Weights of a small masked image model: encoder layers 14.
Rows from block 4 of the encoder, named by matrix and row number. Each number is 50 + 12 x the weight over its row's rms, rounded and kept within 0 to 99. All counts start at 0. After the name is the row's rms in percent of the matrix's.
# fc2: MLP down (encoder.blocks.4.mlp.fc2.weight, 256x1536), inputs 513-569
fc2.16 102:23 42 31 50 59 29 41 50 50 39 39 50 50 50 38 75 63 33 38 63 50 50 41 50 43 38 63 39 50 67 67 34 37 39 50 39 64 50 50 50 63 64 50 50 81 50 67 50 37 50 50 50 33 65 74 50 56
fc2.17 098:40 50 39 57 50 19 50 50 61 60 66 60 50 50 50 67 50 38 50 34 23 50 41 50 45 71 13 63 50 50 27 50 50 50 50 63 64 50 41 59 32 61 50 50 32 82 61 50 21 62 56 50 50 74 50 55 67
fc2.18 095:50 34 50 50 62 59 50 68 26 33 50 37 33 57 33 63 50 62 50 32 50 40 50 50 50 50 27 50 38 50 50 35 50 50 65 28 50 50 50 50 50 67 57 58 29 50 50 50 50 39 50 50 50 50 30 18 50
fc2.19 098:63 67 50 36 50 50 67 50 50 50 40 50 50 55 63 50 50 65 42 50 39 50 28 50 50 50 50 50 50 68 29 50 66 50 50 65 67 50 32 38 39 50 50 40 50 50 50 50 50 31 39 81 50 62 68 28 50
fc2.20 098:50 29 50 29 50 44 50 50 50 62 50 50 33 37 43 50 50 50 60 50 37 50 65 35 50 24 50 50 60 50 50 50 50 73 43 42 60 50 61 50 36 39 61 50 50 70 66 70 69 50 46 73 28 64 50 50 50
fc2.21 094:39 37 62 50 50 69 50 43 50 50 37 39 37 50 50 50 50 50 50 50 50 41 22 64 35 41 33 50 50 50 50 42 50 50 50 50 57 63 50 38 32 50 50 50 50 65 32 74 63 30 50 35 50 36 50 39 60
fc2.22 105:50 63 50 61 50 32 50 50 50 50 24 50 50 63 64 26 63 26 50 50 28 04 50 32 60 38 50 42 67 50 67 39 50 50 33 56 33 50 64 50 70 50 50 45 50 32 43 64 50 50 66 71 50 50 50 50 50
fc2.23 104:50 29 78 32 43 73 33 50 50 64 50 50 50 43 50 30 50 82 43 50 50 67 65 43 50 50 38 50 64 40 50 50 50 50 63 50 40 41 60 44 50 38 42 18 50 69 59 50 73 50 50 50 66 50 50 50 67
fc2.24 101:39 50 50 50 50 43 71 35 60 69 28 61 50 50 45 72 50 38 50 70 50 50 50 50 32 50 50 50 31 29 50 50 28 68 50 74 50 50 33 50 61 45 50 60 50 50 34 29 50 50 50 55 50 61 28 50 70
fc2.25 099:73 60 50 73 50 64 36 37 33 50 66 50 50 50 74 50 50 50 36 69 50 66 50 50 50 47 73 50 50 31 50 44 63 50 50 50 39 50 40 50 50 50 50 65 60 20 50 60 50 79 65 40 50 61 50 65 50
fc2.26 099:50 43 50 50 59 50 53 41 50 50 71 50 50 75 42 50 68 57 65 67 50 50 78 50 73 50 50 50 50 50 65 50 50 50 37 50 29 50 33 59 41 35 32 39 50 50 38 50 28 50 74 50 60 50 50 74 50
fc2.27 096:50 50 26 50 19 57 73 66 50 57 60 33 37 29 50 73 50 50 50 50 35 35 38 41 63 50 23 38 50 42 50 50 50 65 61 50 50 40 34 59 50 50 28 50 50 50 66 61 58 50 50 50 50 50 50 08 39
fc2.28 099:39 31 31 50 50 50 30 50 50 50 11 79 35 50 50 50 50 50 29 40 50 50 72 40 50 50 50 27 30 50 33 33 50 50 50 50 50 50 50 50 50 50 50 50 65 50 40 69 56 50 50 50 39 50 28 50 50
fc2.29 101:50 36 50 50 68 26 20 50 50 25 50 50 31 50 50 38 61 35 19 50 50 35 76 50 50 45 50 64 63 57 22 36 50 50 50 50 33 75 18 50 16 50 50 50 50 35 39 63 50 70 50 50 45 50 35 36 50
fc2.30 096:71 63 57 44 50 38 50 50 50 50 63 33 50 86 50 40 50 65 50 72 50 72 50 50 50 50 35 50 50 50 50 50 50 67 66 50 50 50 50 50 63 70 46 50 50 61 50 50 50 50 50 37 46 37 36 64 59
fc2.31 091:50 39 16 50 30 50 39 50 58 47 50 50 50 50 41 50 33 39 41 50 50 50 22 50 25 50 50 37 50 78 61 50 50 44 61 50 50 21 50 60 43 61 50 50 50 50 38 50 69 50 50 50 50 50 50 58 31
fc2.32 111:50 30 30 36 40 65 65 50 50 72 50 59 68 50 50 39 43 60 41 50 39 61 78 35 50 50 50 40 37 50 50 50 50 38 59 39 28 60 50 50 50 33 50 62 50 42 50 50 64 50 54 50 40 66 75 76 63
fc2.33 099:50 59 50 50 50 20 66 13 50 34 50 61 50 50 38 50 38 38 50 50 50 37 50 66 50 59 38 57 50 34 50 50 50 66 42 71 59 33 37 50 50 50 50 50 50 61 50 50 38 50 50 59 46 24 50 50 32
fc2.34 096:35 50 60 38 50 50 50 31 40 50 37 50 50 68 50 50 50 32 50 73 44 74 38 63 50 50 31 50 27 30 32 50 50 65 25 61 50 50 50 43 50 50 21 45 50 27 50 50 57 43 50 50 65 65 62 50 50
fc2.35 106:41 50 50 59 50 26 50 33 50 50 50 62 50 50 50 50 66 50 50 42 64 23 50 50 50 67 50 67 65 28 33 37 50 62 50 50 71 50 50 50 50 50 50 37 29 50 56 50 39 66 69 35 50 69 34 09 62
fc2.36 104:61 59 28 25 13 50 50 76 50 64 57 37 23 66 37 50 30 50 50 50 41 35 62 50 37 50 38 31 50 79 50 65 72 50 50 46 40 50 50 33 62 50 43 50 50 36 50 46 50 44 50 60 42 71 39 50 50
fc2.37 097:73 34 50 50 50 54 72 50 50 69 50 50 68 27 27 63 50 50 50 50 50 40 36 50 40 50 28 50 80 50 50 60 50 50 50 67 43 50 68 70 55 50 57 50 50 50 50 50 41 42 50 50 57 66 50 34 42
fc2.38 096:64 50 69 71 35 50 50 43 30 34 50 21 50 83 50 50 50 57 50 62 60 77 50 50 50 50 50 62 50 28 42 50 50 50 38 50 50 58 50 50 71 68 40 50 62 31 50 61 63 57 70 58 50 36 37 50 50
fc2.39 092:50 50 39 65 70 50 56 50 60 59 50 58 44 50 37 58 60 37 50 50 50 50 56 31 58 50 50 50 50 50 27 64 50 43 27 50 53 50 50 74 28 50 43 50 50 59 50 59 68 50 50 69 50 40 99 24 56
fc2.40 109:62 37 38 34 84 40 45 62 50 34 56 50 50 50 50 72 50 34 50 50 50 50 50 50 50 50 50 35 50 50 50 50 62 56 38 50 50 68 41 70 50 50 54 50 75 50 28 50 39 56 50 90 58 42 50 69 29
fc2.41 096:41 50 50 50 36 26 50 50 66 39 65 70 29 65 50 15 50 28 50 50 50 50 81 50 26 71 50 63 65 50 68 50 66 42 41 57 57 30 50 37 50 67 50 50 50 50 50 50 65 50 33 46 60 50 23 17 50
fc2.42 106:62 29 50 64 50 50 67 50 50 50 66 50 44 36 50 50 36 35 50 50 41 50 64 43 50 50 50 59 66 50 31 66 50 50 50 50 30 66 45 50 50 50 50 66 50 45 50 50 58 32 46 50 50 30 50 50 68
fc2.43 100:57 50 50 50 50 50 50 50 50 67 50 50 50 50 38 50 50 58 62 50 50 70 50 47 50 50 75 26 38 83 65 50 55 50 50 50 47 50 75 66 50 50 50 50 50 50 59 50 50 34 20 61 50 37 73 64 50
fc2.44 097:30 50 60 36 00 50 50 50 50 50 50 64 65 50 66 50 50 50 50 50 55 50 50 55 50 43 43 50 29 50 42 50 50 78 68 50 50 50 35 50 50 70 70 50 40 50 38 61 50 50 98 50 58 50 64 19 62
fc2.45 114:38 56 67 63 50 50 36 21 50 50 50 67 72 71 29 90 72 30 41 50 50 50 50 63 37 50 50 34 50 35 63 33 28 35 50 50 50 50 59 50 63 37 50 50 59 44 50 50 50 31 67 26 50 35 50 50 50
fc2.46 098:50 50 50 50 50 50 50 29 43 64 39 64 35 76 50 50 25 28 50 40 39 50 73 50 63 65 50 50 40 58 50 33 50 50 50 37 58 50 64 61 61 38 28 50 88 37 50 50 21 50 50 61 68 50 50 73 50
fc2.47 098:50 24 62 31 72 50 59 72 50 50 60 41 30 50 50 50 55 67 69 50 18 50 20 40 50 50 50 60 50 50 32 39 50 50 67 27 58 65 50 50 50 40 65 50 50 33 59 50 50 70 50 50 43 50 33 69 50
fc2.48 092:50 29 50 35 50 50 39 36 71 60 56 50 50 50 50 55 37 50 50 36 50 60 64 50 50 50 50 50 50 50 41 67 50 33 68 50 50 50 50 50 25 73 59 50 20 50 50 29 50 29 50 50 50 50 76 50 50
fc2.49 095:26 30 50 60 50 50 51 35 35 50 26 50 50 70 63 66 50 50 67 59 38 40 35 50 50 50 50 50 50 50 50 41 50 35 72 64 34 62 41 58 50 50 50 65 50 36 76 74 64 59 30 50 50 43 50 10 50
fc2.50 103:43 50 50 61 50 43 50 50 50 50 71 41 50 50 64 62 50 50 50 40 50 50 50 50 57 32 44 50 50 50 39 36 50 38 50 63 50 67 60 50 31 50 50 50 18 43 67 59 50 50 42 63 67 50 57 41 50
fc2.51 109:50 50 50 50 67 15 63 50 50 50 50 50 66 50 50 32 29 32 50 50 32 50 50 50 58 44 50 63 43 50 57 38 32 50 31 50 44 32 50 50 30 66 78 60 50 50 42 50 50 63 50 85 50 50 50 31 74
fc2.52 098:50 50 50 50 57 66 50 50 50 50 50 50 29 31 50 59 64 72 50 43 32 30 50 50 45 36 44 50 50 50 50 50 50 50 50 33 50 67 50 50 50 50 21 64 50 50 42 63 50 45 50 50 56 56 50 50 50
fc2.53 099:50 50 42 33 40 41 50 58 73 41 50 63 50 38 34 50 50 50 22 50 50 36 66 31 42 42 50 63 28 50 50 31 50 50 50 50 50 36 50 65 50 50 50 50 50 50 50 41 50 50 50 29 50 74 50 50 50
fc2.54 105:50 55 65 50 35 50 30 66 50 50 29 50 45 50 67 50 74 64 40 50 50 26 50 50 50 50 36 50 50 50 50 50 50 50 65 66 63 50 70 30 31 61 50 50 50 36 50 50 60 41 50 50 74 50 50 14 50
fc2.55 094:63 39 33 50 22 50 50 69 50 31 50 63 50 71 68 63 34 50 34 50 57 32 50 50 50 50 50 50 50 50 50 50 50 50 72 43 59 57 50 47 61 69 38 68 70 75 50 58 38 61 50 50 50 50 50 50 40
fc2.56 097:63 50 50 50 50 50 50 64 50 61 63 37 40 50 50 38 26 50 50 55 69 50 40 50 50 50 69 57 50 15 44 50 50 50 45 28 50 44 50 32 50 50 67 50 50 50 50 50 50 44 64 50 50 50 18 50 41
fc2.57 097:33 70 63 62 65 69 64 50 70 50 82 35 50 50 50 50 31 50 50 50 50 45 50 72 50 50 34 50 50 50 38 50 69 70 50 50 50 50 50 32 50 50 50 50 50 50 50 72 70 50 50 50 62 73 50 74 50
fc2.58 100:41 37 56 50 39 50 82 50 50 55 50 50 45 50 62 10 42 36 69 72 40 60 50 62 67 64 69 59 50 50 57 66 63 67 50 59 50 66 50 61 58 65 50 50 50 50 50 50 50 43 50 50 50 50 50 50 50
fc2.59 101:50 37 61 55 73 58 50 50 50 61 50 50 50 32 64 50 50 73 50 50 58 50 50 60 24 64 44 34 50 50 50 25 50 81 66 50 32 37 50 50 42 54 50 50 50 50 50 50 50 50 29 50 50 61 50 50 50
fc2.60 100:69 32 50 34 61 36 50 64 50 50 48 50 50 50 42 17 61 70 50 59 50 50 75 50 50 50 50 50 36 70 62 50 50 42 50 31 61 68 50 42 43 50 50 35 77 32 50 50 68 50 50 50 61 69 68 70 50
fc2.61 097:65 67 66 77 55 61 50 33 21 39 62 60 50 50 50 32 66 50 41 50 62 50 43 50 50 50 50 54 50 50 32 50 50 50 50 42 50 59 50 40 50 37 50 50 35 50 50 50 33 38 50 31 50 50 28 34 61
fc2.62 097:63 58 50 64 50 60 50 50 62 46 50 42 50 24 50 79 50 72 50 28 33 39 50 45 37 74 72 50 59 42 50 63 58 50 57 50 50 50 50 66 38 50 59 36 50 34 50 50 40 50 53 38 50 50 50 65 24
fc2.63 098:50 59 50 45 50 50 50 50 50 50 50 50 50 46 50 50 50 65 50 38 30 50 39 71 33 50 55 50 57 56 50 50 32 50 58 72 50 50 50 31 66 32 62 50 50 72 50 45 50 31 50 50 50 50 50 50 25
fc2.64 106:36 66 50 50 43 65 68 50 39 62 40 45 62 64 50 50 38 50 42 50 36 50 50 50 30 61 50 50 41 50 43 29 64 34 55 40 50 23 50 21 64 62 21 68 50 50 42 50 50 39 58 40 50 33 50 50 40
fc2.65 108:50 39 33 61 50 50 59 34 64 50 35 50 50 11 63 70 40 50 50 39 50 42 50 38 62 31 50 50 40 64 87 50 61 33 50 38 70 64 50 64 50 66 08 50 50 50 50 74 58 57 50 57 60 50 79 44 63
fc2.66 095:50 36 50 50 50 50 50 50 61 50 50 69 50 25 50 50 50 50 50 50 48 50 50 50 37 50 50 22 50 59 19 50 50 50 50 50 50 50 28 31 50 75 77 50 30 82 50 50 33 50 35 50 50 50 25 34 50
fc2.67 096:50 26 50 58 42 50 50 50 35 41 73 57 62 26 50 34 63 40 50 61 38 62 50 50 29 63 50 61 74 50 83 67 50 30 40 62 60 50 50 34 70 30 35 57 15 90 30 50 50 50 50 54 46 50 50 74 65
fc2.68 102:50 57 50 50 50 50 68 50 44 50 50 50 50 50 50 75 50 25 35 50 50 50 50 50 64 65 35 39 50 34 40 50 35 62 33 73 62 50 75 43 71 50 50 58 50 50 50 50 50 50 29 50 36 35 50 37 50
fc2.69 100:50 33 42 50 20 50 50 37 50 38 42 50 25 67 39 58 50 50 50 50 41 50 33 50 65 50 50 50 50 73 50 40 50 50 62 50 38 50 65 50 39 50 50 50 38 03 50 50 38 30 78 50 50 31 50 32 70
fc2.70 102:50 50 50 68 41 50 62 50 61 60 50 50 60 39 32 60 38 62 50 41 44 50 21 83 50 50 50 56 50 67 34 35 61 42 50 50 37 50 75 50 50 50 50 34 50 24 62 50 39 41 50 43 50 50 71 50 37
fc2.71 103:36 67 37 50 50 50 65 77 43 34 50 66 50 34 50 08 50 20 37 50 50 50 40 33 50 23 60 50 70 59 50 50 26 32 21 50 65 63 50 57 50 39 50 50 55 63 28 50 35 50 44 37 50 50 50 50 38
fc2.72 105:50 64 50 50 59 80 59 36 50 50 50 39 26 28 66 50 50 50 64 38 50 50 66 35 50 66 50 50 74 27 64 50 69 50 74 61 55 53 50 67 50 50 50 57 50 72 60 58 45 50 50 42 50 50 50 12 50
fc2.73 099:50 32 50 29 19 50 50 61 28 63 50 50 50 50 71 59 50 50 41 50 50 50 76 50 50 50 43 50 25 50 66 50 50 50 69 50 50 50 50 50 70 68 50 41 50 50 50 50 57 50 41 53 50 50 24 54 50
fc2.74 109:50 50 58 38 50 64 50 50 61 50 41 70 50 50 41 53 65 74 50 50 50 50 77 36 50 34 41 36 50 50 59 63 50 50 80 32 50 50 50 59 50 50 50 42 32 70 50 50 59 39 50 58 50 68 67 71 74
fc2.75 097:39 32 60 50 50 33 50 50 39 50 37 50 50 50 38 50 50 65 38 66 50 28 36 64 75 40 50 50 33 50 50 50 50 50 64 50 50 50 73 79 50 50 50 63 44 73 63 50 56 57 20 50 70 40 50 50 64
fc2.76 105:50 71 50 50 50 68 50 34 50 76 59 60 43 42 67 50 50 82 28 50 58 50 68 50 45 50 50 40 71 33 35 50 68 50 79 50 50 50 50 50 50 38 50 50 35 73 50 50 50 50 71 38 50 50 50 64 50
fc2.77 102:47 50 34 50 50 71 50 62 50 50 33 31 50 40 31 50 30 66 50 58 50 74 38 50 44 67 37 50 34 64 76 50 42 27 71 50 37 50 62 44 50 79 60 35 50 50 50 50 40 36 24 50 35 67 50 73 38
fc2.78 101:65 77 39 50 62 50 50 50 50 58 50 50 43 14 50 67 34 70 50 50 50 58 66 42 50 38 50 44 50 50 50 68 39 27 62 35 50 50 41 62 36 50 43 50 50 50 66 29 65 42 27 50 36 73 38 71 30
fc2.79 103:36 23 27 72 55 35 33 50 37 37 73 32 44 50 50 24 50 08 50 50 53 50 38 50 38 50 50 58 76 55 50 50 61 50 34 50 50 50 50 10 38 50 70 50 34 58 50 72 50 36 57 39 37 50 50 95 41
fc2.80 102:50 50 59 67 50 32 43 50 50 39 50 45 30 41 62 30 59 35 50 50 39 36 50 50 36 70 53 50 50 50 67 74 50 30 36 64 50 50 50 33 50 74 50 50 50 54 38 62 50 50 61 50 50 60 37 50 32
fc2.81 100:50 62 50 50 31 73 42 50 64 63 42 50 67 50 42 61 61 50 50 50 50 50 50 25 50 50 62 50 73 50 74 50 58 62 75 62 56 61 81 50 68 50 50 32 50 50 68 50 50 31 50 50 70 73 50 50 50
fc2.82 100:32 25 55 61 50 68 40 61 50 50 50 60 50 23 50 50 63 55 50 50 50 50 50 28 50 50 50 41 59 58 50 50 50 66 50 50 48 36 41 50 60 50 57 42 50 25 50 34 63 38 50 50 50 50 89 50 75
fc2.83 105:60 45 50 50 50 50 35 68 44 59 54 39 40 62 65 79 50 67 30 70 50 50 50 50 50 33 82 42 50 50 50 50 80 53 61 43 30 50 40 43 50 60 66 35 50 64 50 50 62 40 50 43 39 50 20 50 50
fc2.84 099:50 17 50 64 36 56 80 50 50 50 55 50 60 50 34 50 37 24 50 50 61 50 50 50 50 50 50 39 40 50 59 34 38 50 31 50 34 32 50 63 61 50 50 50 40 50 61 43 54 50 50 50 18 37 66 41 43
fc2.85 099:50 65 62 50 36 40 50 50 63 50 33 50 77 50 50 65 50 50 22 38 39 50 61 50 50 50 50 42 50 50 50 50 40 26 67 50 45 50 69 57 50 50 34 50 50 50 32 50 50 50 50 12 36 50 50 10 72
fc2.86 107:50 62 50 76 37 21 50 50 41 38 45 28 50 26 56 50 58 50 50 37 50 50 33 40 25 32 50 44 67 68 74 50 44 59 50 50 50 50 50 44 62 74 50 46 73 65 50 34 50 60 70 50 50 66 52 27 50
fc2.87 093:50 50 50 77 50 27 50 50 33 60 28 72 50 57 38 50 50 29 34 38 74 67 65 29 77 50 50 50 50 37 50 50 50 31 32 50 50 50 33 50 64 69 50 67 50 64 72 31 50 33 18 42 50 41 50 50 19
fc2.88 105:44 50 58 60 50 50 50 43 50 58 50 28 61 65 50 50 55 78 32 36 44 46 50 68 50 50 14 50 50 50 66 68 50 34 50 50 50 50 64 45 50 50 50 23 50 50 50 50 50 39 50 50 50 73 50 38 42
fc2.89 094:42 50 65 36 50 44 50 35 50 50 50 71 41 50 50 50 36 58 50 50 50 50 50 50 41 50 37 63 50 50 58 56 50 50 43 50 33 32 28 50 50 50 80 50 41 50 31 42 59 50 73 50 50 42 74 33 32
fc2.90 106:63 44 61 50 50 50 30 50 58 50 39 68 57 33 68 50 54 50 50 50 50 75 50 56 55 39 50 50 39 50 50 50 50 63 56 44 50 50 59 50 50 50 50 40 78 66 50 50 31 50 83 60 63 50 60 50 66
fc2.91 099:37 34 34 35 50 50 56 79 50 32 68 50 36 65 38 50 39 65 50 42 63 50 46 66 50 45 26 36 50 50 50 69 66 50 77 50 27 50 65 50 63 30 79 50 50 50 75 50 67 37 17 34 50 50 50 50 62
fc2.92 097:50 50 60 50 35 50 61 42 50 38 67 50 38 71 50 66 63 76 50 63 50 50 50 61 35 68 66 45 69 50 50 72 79 42 64 73 50 50 50 36 50 64 50 69 37 50 50 50 50 58 37 40 50 36 30 50 34
fc2.93 097:50 62 50 50 58 68 68 50 50 22 60 73 50 39 50 29 59 63 50 54 37 43 66 50 50 35 50 55 62 22 50 39 50 59 50 50 50 42 32 50 50 39 38 50 70 50 50 43 83 50 50 50 63 61 50 50 50
fc2.94 103:39 67 50 50 76 42 50 50 50 63 30 66 66 42 40 50 25 38 50 50 50 75 44 50 69 26 50 40 68 50 55 50 50 40 58 50 39 50 50 54 50 67 50 50 83 64 50 50 50 50 18 61 45 21 50 83 43
fc2.95 096:63 50 50 45 50 50 50 23 48 27 62 44 50 65 50 50 40 50 50 50 59 50 50 63 50 50 50 50 50 50 50 50 22 50 59 63 34 26 50 63 50 29 61 50 50 73 50 64 33 50 50 50 40 27 50 84 50
fc2.96 107:38 32 58 50 20 66 71 50 50 78 58 50 39 50 36 50 50 50 74 50 27 50 72 36 31 50 50 50 50 44 50 39 61 50 58 73 45 38 26 50 50 50 42 50 39 27 50 60 50 43 63 50 62 69 50 27 50
fc2.97 104:70 50 37 71 50 50 50 29 38 39 50 50 40 50 50 26 42 50 39 50 77 50 70 50 63 50 50 60 50 80 11 55 69 50 38 50 44 50 69 50 50 69 55 50 50 50 50 50 32 59 33 50 50 50 50 33 39
fc2.98 096:42 50 72 50 50 39 50 50 50 50 65 50 50 81 50 39 83 54 50 59 68 63 50 50 38 65 50 59 50 56 50 50 50 35 64 66 50 40 30 76 50 63 50 36 50 50 63 61 50 50 50 37 73 50 50 81 50
fc2.99 098:50 62 60 50 35 50 50 50 19 50 57 65 31 30 60 23 76 50 41 50 50 32 50 50 50 42 50 73 50 50 68 50 31 50 50 34 50 50 50 50 50 50 32 68 50 69 36 50 50 37 50 39 28 59 50 50 66
fc2.100 098:61 50 50 50 25 66 50 50 40 50 50 50 50 50 50 34 50 18 41 50 50 60 50 67 50 62 50 65 50 62 59 37 50 50 50 41 60 50 50 72 50 50 23 50 50 50 34 28 50 50 50 50 50 50 42 41 69
fc2.101 104:50 41 50 50 42 63 50 50 50 36 41 62 50 60 42 50 50 87 50 50 50 59 50 50 36 31 50 50 50 43 50 50 50 37 50 58 50 50 50 38 61 59 50 50 50 50 37 50 61 33 50 50 50 60 38 50 50
fc2.102 095:57 81 50 50 17 50 37 50 50 60 76 50 50 50 64 43 50 36 43 57 53 50 64 50 59 59 50 50 50 50 87 50 50 39 50 50 50 75 24 50 71 50 65 50 50 50 67 63 50 62 50 50 50 50 30 63 30
fc2.103 099:50 74 50 64 32 40 50 25 50 66 50 35 32 50 50 50 76 50 50 50 60 34 50 50 50 50 68 61 44 40 50 36 50 50 50 15 74 35 58 58 28 40 42 50 50 50 50 50 64 50 50 50 39 50 40 50 36
fc2.104 099:47 35 30 38 50 50 36 50 29 65 50 50 50 24 50 50 50 50 50 50 61 39 50 73 50 62 50 50 29 44 29 72 66 50 50 33 40 50 50 39 24 67 50 36 50 50 50 50 50 25 50 42 61 56 50 16 68
fc2.105 105:39 71 50 50 71 60 50 50 50 50 47 31 50 74 29 50 28 73 50 50 60 32 30 50 50 55 62 37 50 67 50 55 50 50 59 69 50 50 38 52 56 28 71 38 50 73 50 43 21 65 52 42 59 50 72 50 19
fc2.106 097:50 32 60 33 50 50 50 50 50 23 50 50 66 17 79 30 50 72 50 50 50 50 58 59 36 50 50 50 50 50 60 50 50 50 40 59 40 69 69 66 70 74 50 50 31 50 50 68 50 50 50 44 39 50 50 43 50
fc2.107 105:62 50 50 37 50 50 18 50 50 60 32 50 50 37 37 69 50 50 37 20 35 65 50 20 50 23 76 34 50 65 58 50 66 41 62 87 27 42 50 33 50 50 65 47 50 46 58 50 50 59 50 50 37 50 50 73 62
fc2.108 097:50 37 50 50 37 69 50 40 44 50 50 50 34 71 50 50 50 50 50 59 50 50 50 36 50 50 50 50 50 50 39 50 56 50 50 50 50 50 40 50 50 63 36 41 50 50 55 72 42 37 50 50 50 40 50 66 50
fc2.109 100:60 50 50 66 50 50 50 50 33 50 50 50 50 39 50 50 64 43 50 50 50 69 50 50 44 32 39 31 67 61 50 68 50 62 59 50 50 39 50 71 37 37 79 42 62 50 45 50 50 24 50 63 64 50 71 28 62
fc2.110 099:50 50 43 34 50 27 50 36 50 50 50 50 40 50 50 67 27 33 34 50 50 34 50 40 35 39 50 50 49 63 50 50 50 50 30 62 50 50 50 33 39 50 50 45 36 50 50 50 50 37 69 50 50 50 68 38 50
fc2.111 093:26 50 50 50 39 29 50 29 72 43 50 50 50 50 67 50 50 20 50 38 28 50 50 64 50 50 50 66 50 31 76 72 59 50 35 50 66 32 42 50 50 50 50 50 50 40 64 50 50 64 50 50 50 27 50 35 50
fc2.112 103:50 50 50 50 50 50 50 38 50 50 43 50 60 31 50 35 57 35 42 50 50 38 50 50 50 45 65 50 50 50 50 39 50 50 50 62 14 69 50 61 58 50 36 63 36 50 32 31 74 34 13 50 22 50 65 50 50
fc2.113 094:50 72 43 28 43 50 50 38 50 50 50 50 50 36 38 50 58 50 50 50 40 69 27 50 50 50 68 34 50 67 21 33 50 50 50 50 50 50 38 69 50 50 50 50 50 19 63 47 61 50 50 50 40 50 50 38 50
fc2.114 099:50 50 34 50 45 40 50 50 50 50 61 50 24 50 50 23 50 50 50 62 50 50 50 46 33 39 71 50 63 50 50 50 50 64 50 67 38 50 50 50 60 50 62 50 50 50 50 50 50 50 50 62 66 50 64 50 50
fc2.115 100:50 50 50 59 39 50 81 50 32 50 61 50 63 50 37 50 36 30 50 42 50 50 50 71 58 50 50 40 33 40 50 50 65 40 50 38 24 50 50 78 25 34 64 39 50 50 83 61 50 62 33 60 50 36 74 50 50
fc2.116 093:50 24 81 50 50 50 50 67 50 50 36 45 41 50 44 50 50 50 50 50 74 57 14 63 50 50 50 59 68 50 50 41 58 50 63 50 44 50 39 32 50 50 72 50 50 50 50 73 50 56 50 50 50 50 36 29 50
fc2.117 097:50 65 50 42 40 50 50 41 50 60 16 50 38 50 50 70 28 50 62 41 50 43 16 60 50 50 60 35 50 50 61 64 50 62 62 29 50 50 50 50 65 50 50 36 78 50 61 41 50 50 32 50 50 50 44 31 50
fc2.118 093:50 50 50 39 50 50 33 39 50 63 35 30 50 50 50 50 67 50 50 50 50 50 50 71 58 50 70 41 34 50 50 30 50 34 50 50 33 57 60 50 50 44 50 36 30 50 50 33 50 38 50 50 58 75 50 50 41
fc2.119 108:50 81 50 40 78 36 39 50 50 35 39 60 50 41 50 50 50 28 50 65 29 50 50 68 63 32 50 83 40 50 50 66 50 50 26 39 42 50 60 50 50 61 50 60 50 33 36 50 33 50 69 50 50 50 50 70 60
fc2.120 102:50 65 58 50 50 38 33 38 71 50 72 35 50 69 39 60 30 41 38 67 36 73 50 50 23 61 19 50 50 27 50 30 32 50 64 34 66 39 50 69 50 50 50 36 50 58 50 38 66 70 50 36 50 50 50 38 50
fc2.121 104:50 50 37 50 50 60 58 50 50 50 64 50 50 50 85 82 70 44 50 50 60 64 33 50 64 35 72 69 50 36 60 50 39 50 59 70 50 89 50 39 50 36 50 50 50 50 41 72 50 50 66 61 50 50 50 50 50
fc2.122 100:57 50 21 36 71 50 50 50 57 56 34 38 69 44 50 50 42 28 59 50 44 37 50 56 50 50 46 38 50 78 50 30 39 41 50 50 45 33 50 50 62 50 42 50 50 50 50 50 50 50 50 79 50 25 50 56 50
fc2.123 092:50 50 45 71 39 79 50 50 38 67 69 50 50 66 50 50 50 64 50 50 37 33 50 50 39 34 60 50 50 35 50 50 69 33 40 50 50 50 50 50 37 40 38 50 33 50 57 61 50 50 32 50 58 50 50 50 61
fc2.124 101:50 50 50 50 67 50 80 50 50 64 50 50 50 37 50 50 34 38 50 50 61 62 50 50 50 50 50 75 50 28 50 50 50 64 57 50 37 55 67 50 50 35 50 50 65 70 64 50 50 50 30 58 50 32 50 50 43
fc2.125 100:50 59 50 50 50 36 50 74 83 58 50 50 39 50 50 50 42 50 40 50 57 68 50 50 50 50 50 65 50 50 50 55 39 50 50 50 40 50 42 50 50 50 57 50 50 30 34 72 33 50 50 50 56 17 65 76 67
fc2.126 092:45 59 50 50 32 50 22 50 50 38 50 28 50 50 50 50 50 65 50 50 50 32 36 73 50 50 27 50 50 66 50 58 50 50 60 37 50 63 50 32 50 64 50 50 50 71 50 50 30 68 83 50 39 37 50 20 50
fc2.127 096:50 50 50 66 66 44 50 50 50 63 69 50 66 50 55 50 50 32 50 50 33 50 37 57 60 36 50 50 34 50 50 50 20 79 50 31 57 50 70 16 57 64 31 42 33 31 50 50 58 50 50 50 38 50 50 50 59
fc2.128 100:71 50 38 58 59 41 50 58 16 60 50 36 40 79 50 50 66 31 55 50 50 44 50 50 50 65 45 50 50 50 35 50 65 70 61 61 56 62 50 50 44 50 39 50 50 70 50 40 50 50 36 61 50 56 66 62 64
fc2.129 107:65 50 50 72 67 50 37 38 42 50 65 50 22 71 50 45 63 62 60 50 43 50 66 63 50 57 50 75 68 32 50 39 50 41 50 42 55 50 28 50 59 27 50 50 23 36 50 50 50 50 27 24 50 62 27 19 50
fc2.130 108:50 68 58 61 36 50 39 50 50 50 50 50 62 22 50 50 50 50 50 50 50 50 68 50 32 39 34 50 50 30 71 50 35 48 42 35 50 50 67 20 73 50 22 68 29 50 50 59 66 50 35 31 50 50 42 50 38
fc2.131 100:67 59 50 50 76 73 57 50 34 50 50 50 50 80 40 50 40 42 50 59 50 50 50 50 73 54 50 50 50 28 50 66 50 50 50 64 63 50 41 61 42 58 64 80 50 50 45 50 50 47 64 41 50 50 50 50 82
fc2.132 099:50 61 67 50 34 50 50 60 30 50 37 50 50 50 50 50 50 50 50 32 59 10 29 50 39 40 50 40 40 58 50 50 35 68 50 50 37 50 50 50 50 50 28 50 50 50 56 69 67 35 35 50 61 50 50 35 37
fc2.133 112:62 66 50 35 50 59 50 55 50 50 26 50 58 50 72 67 50 35 60 50 42 50 50 42 45 50 31 63 33 50 37 62 28 63 50 50 50 66 50 32 57 60 70 66 74 28 50 84 50 60 50 50 50 50 50 50 50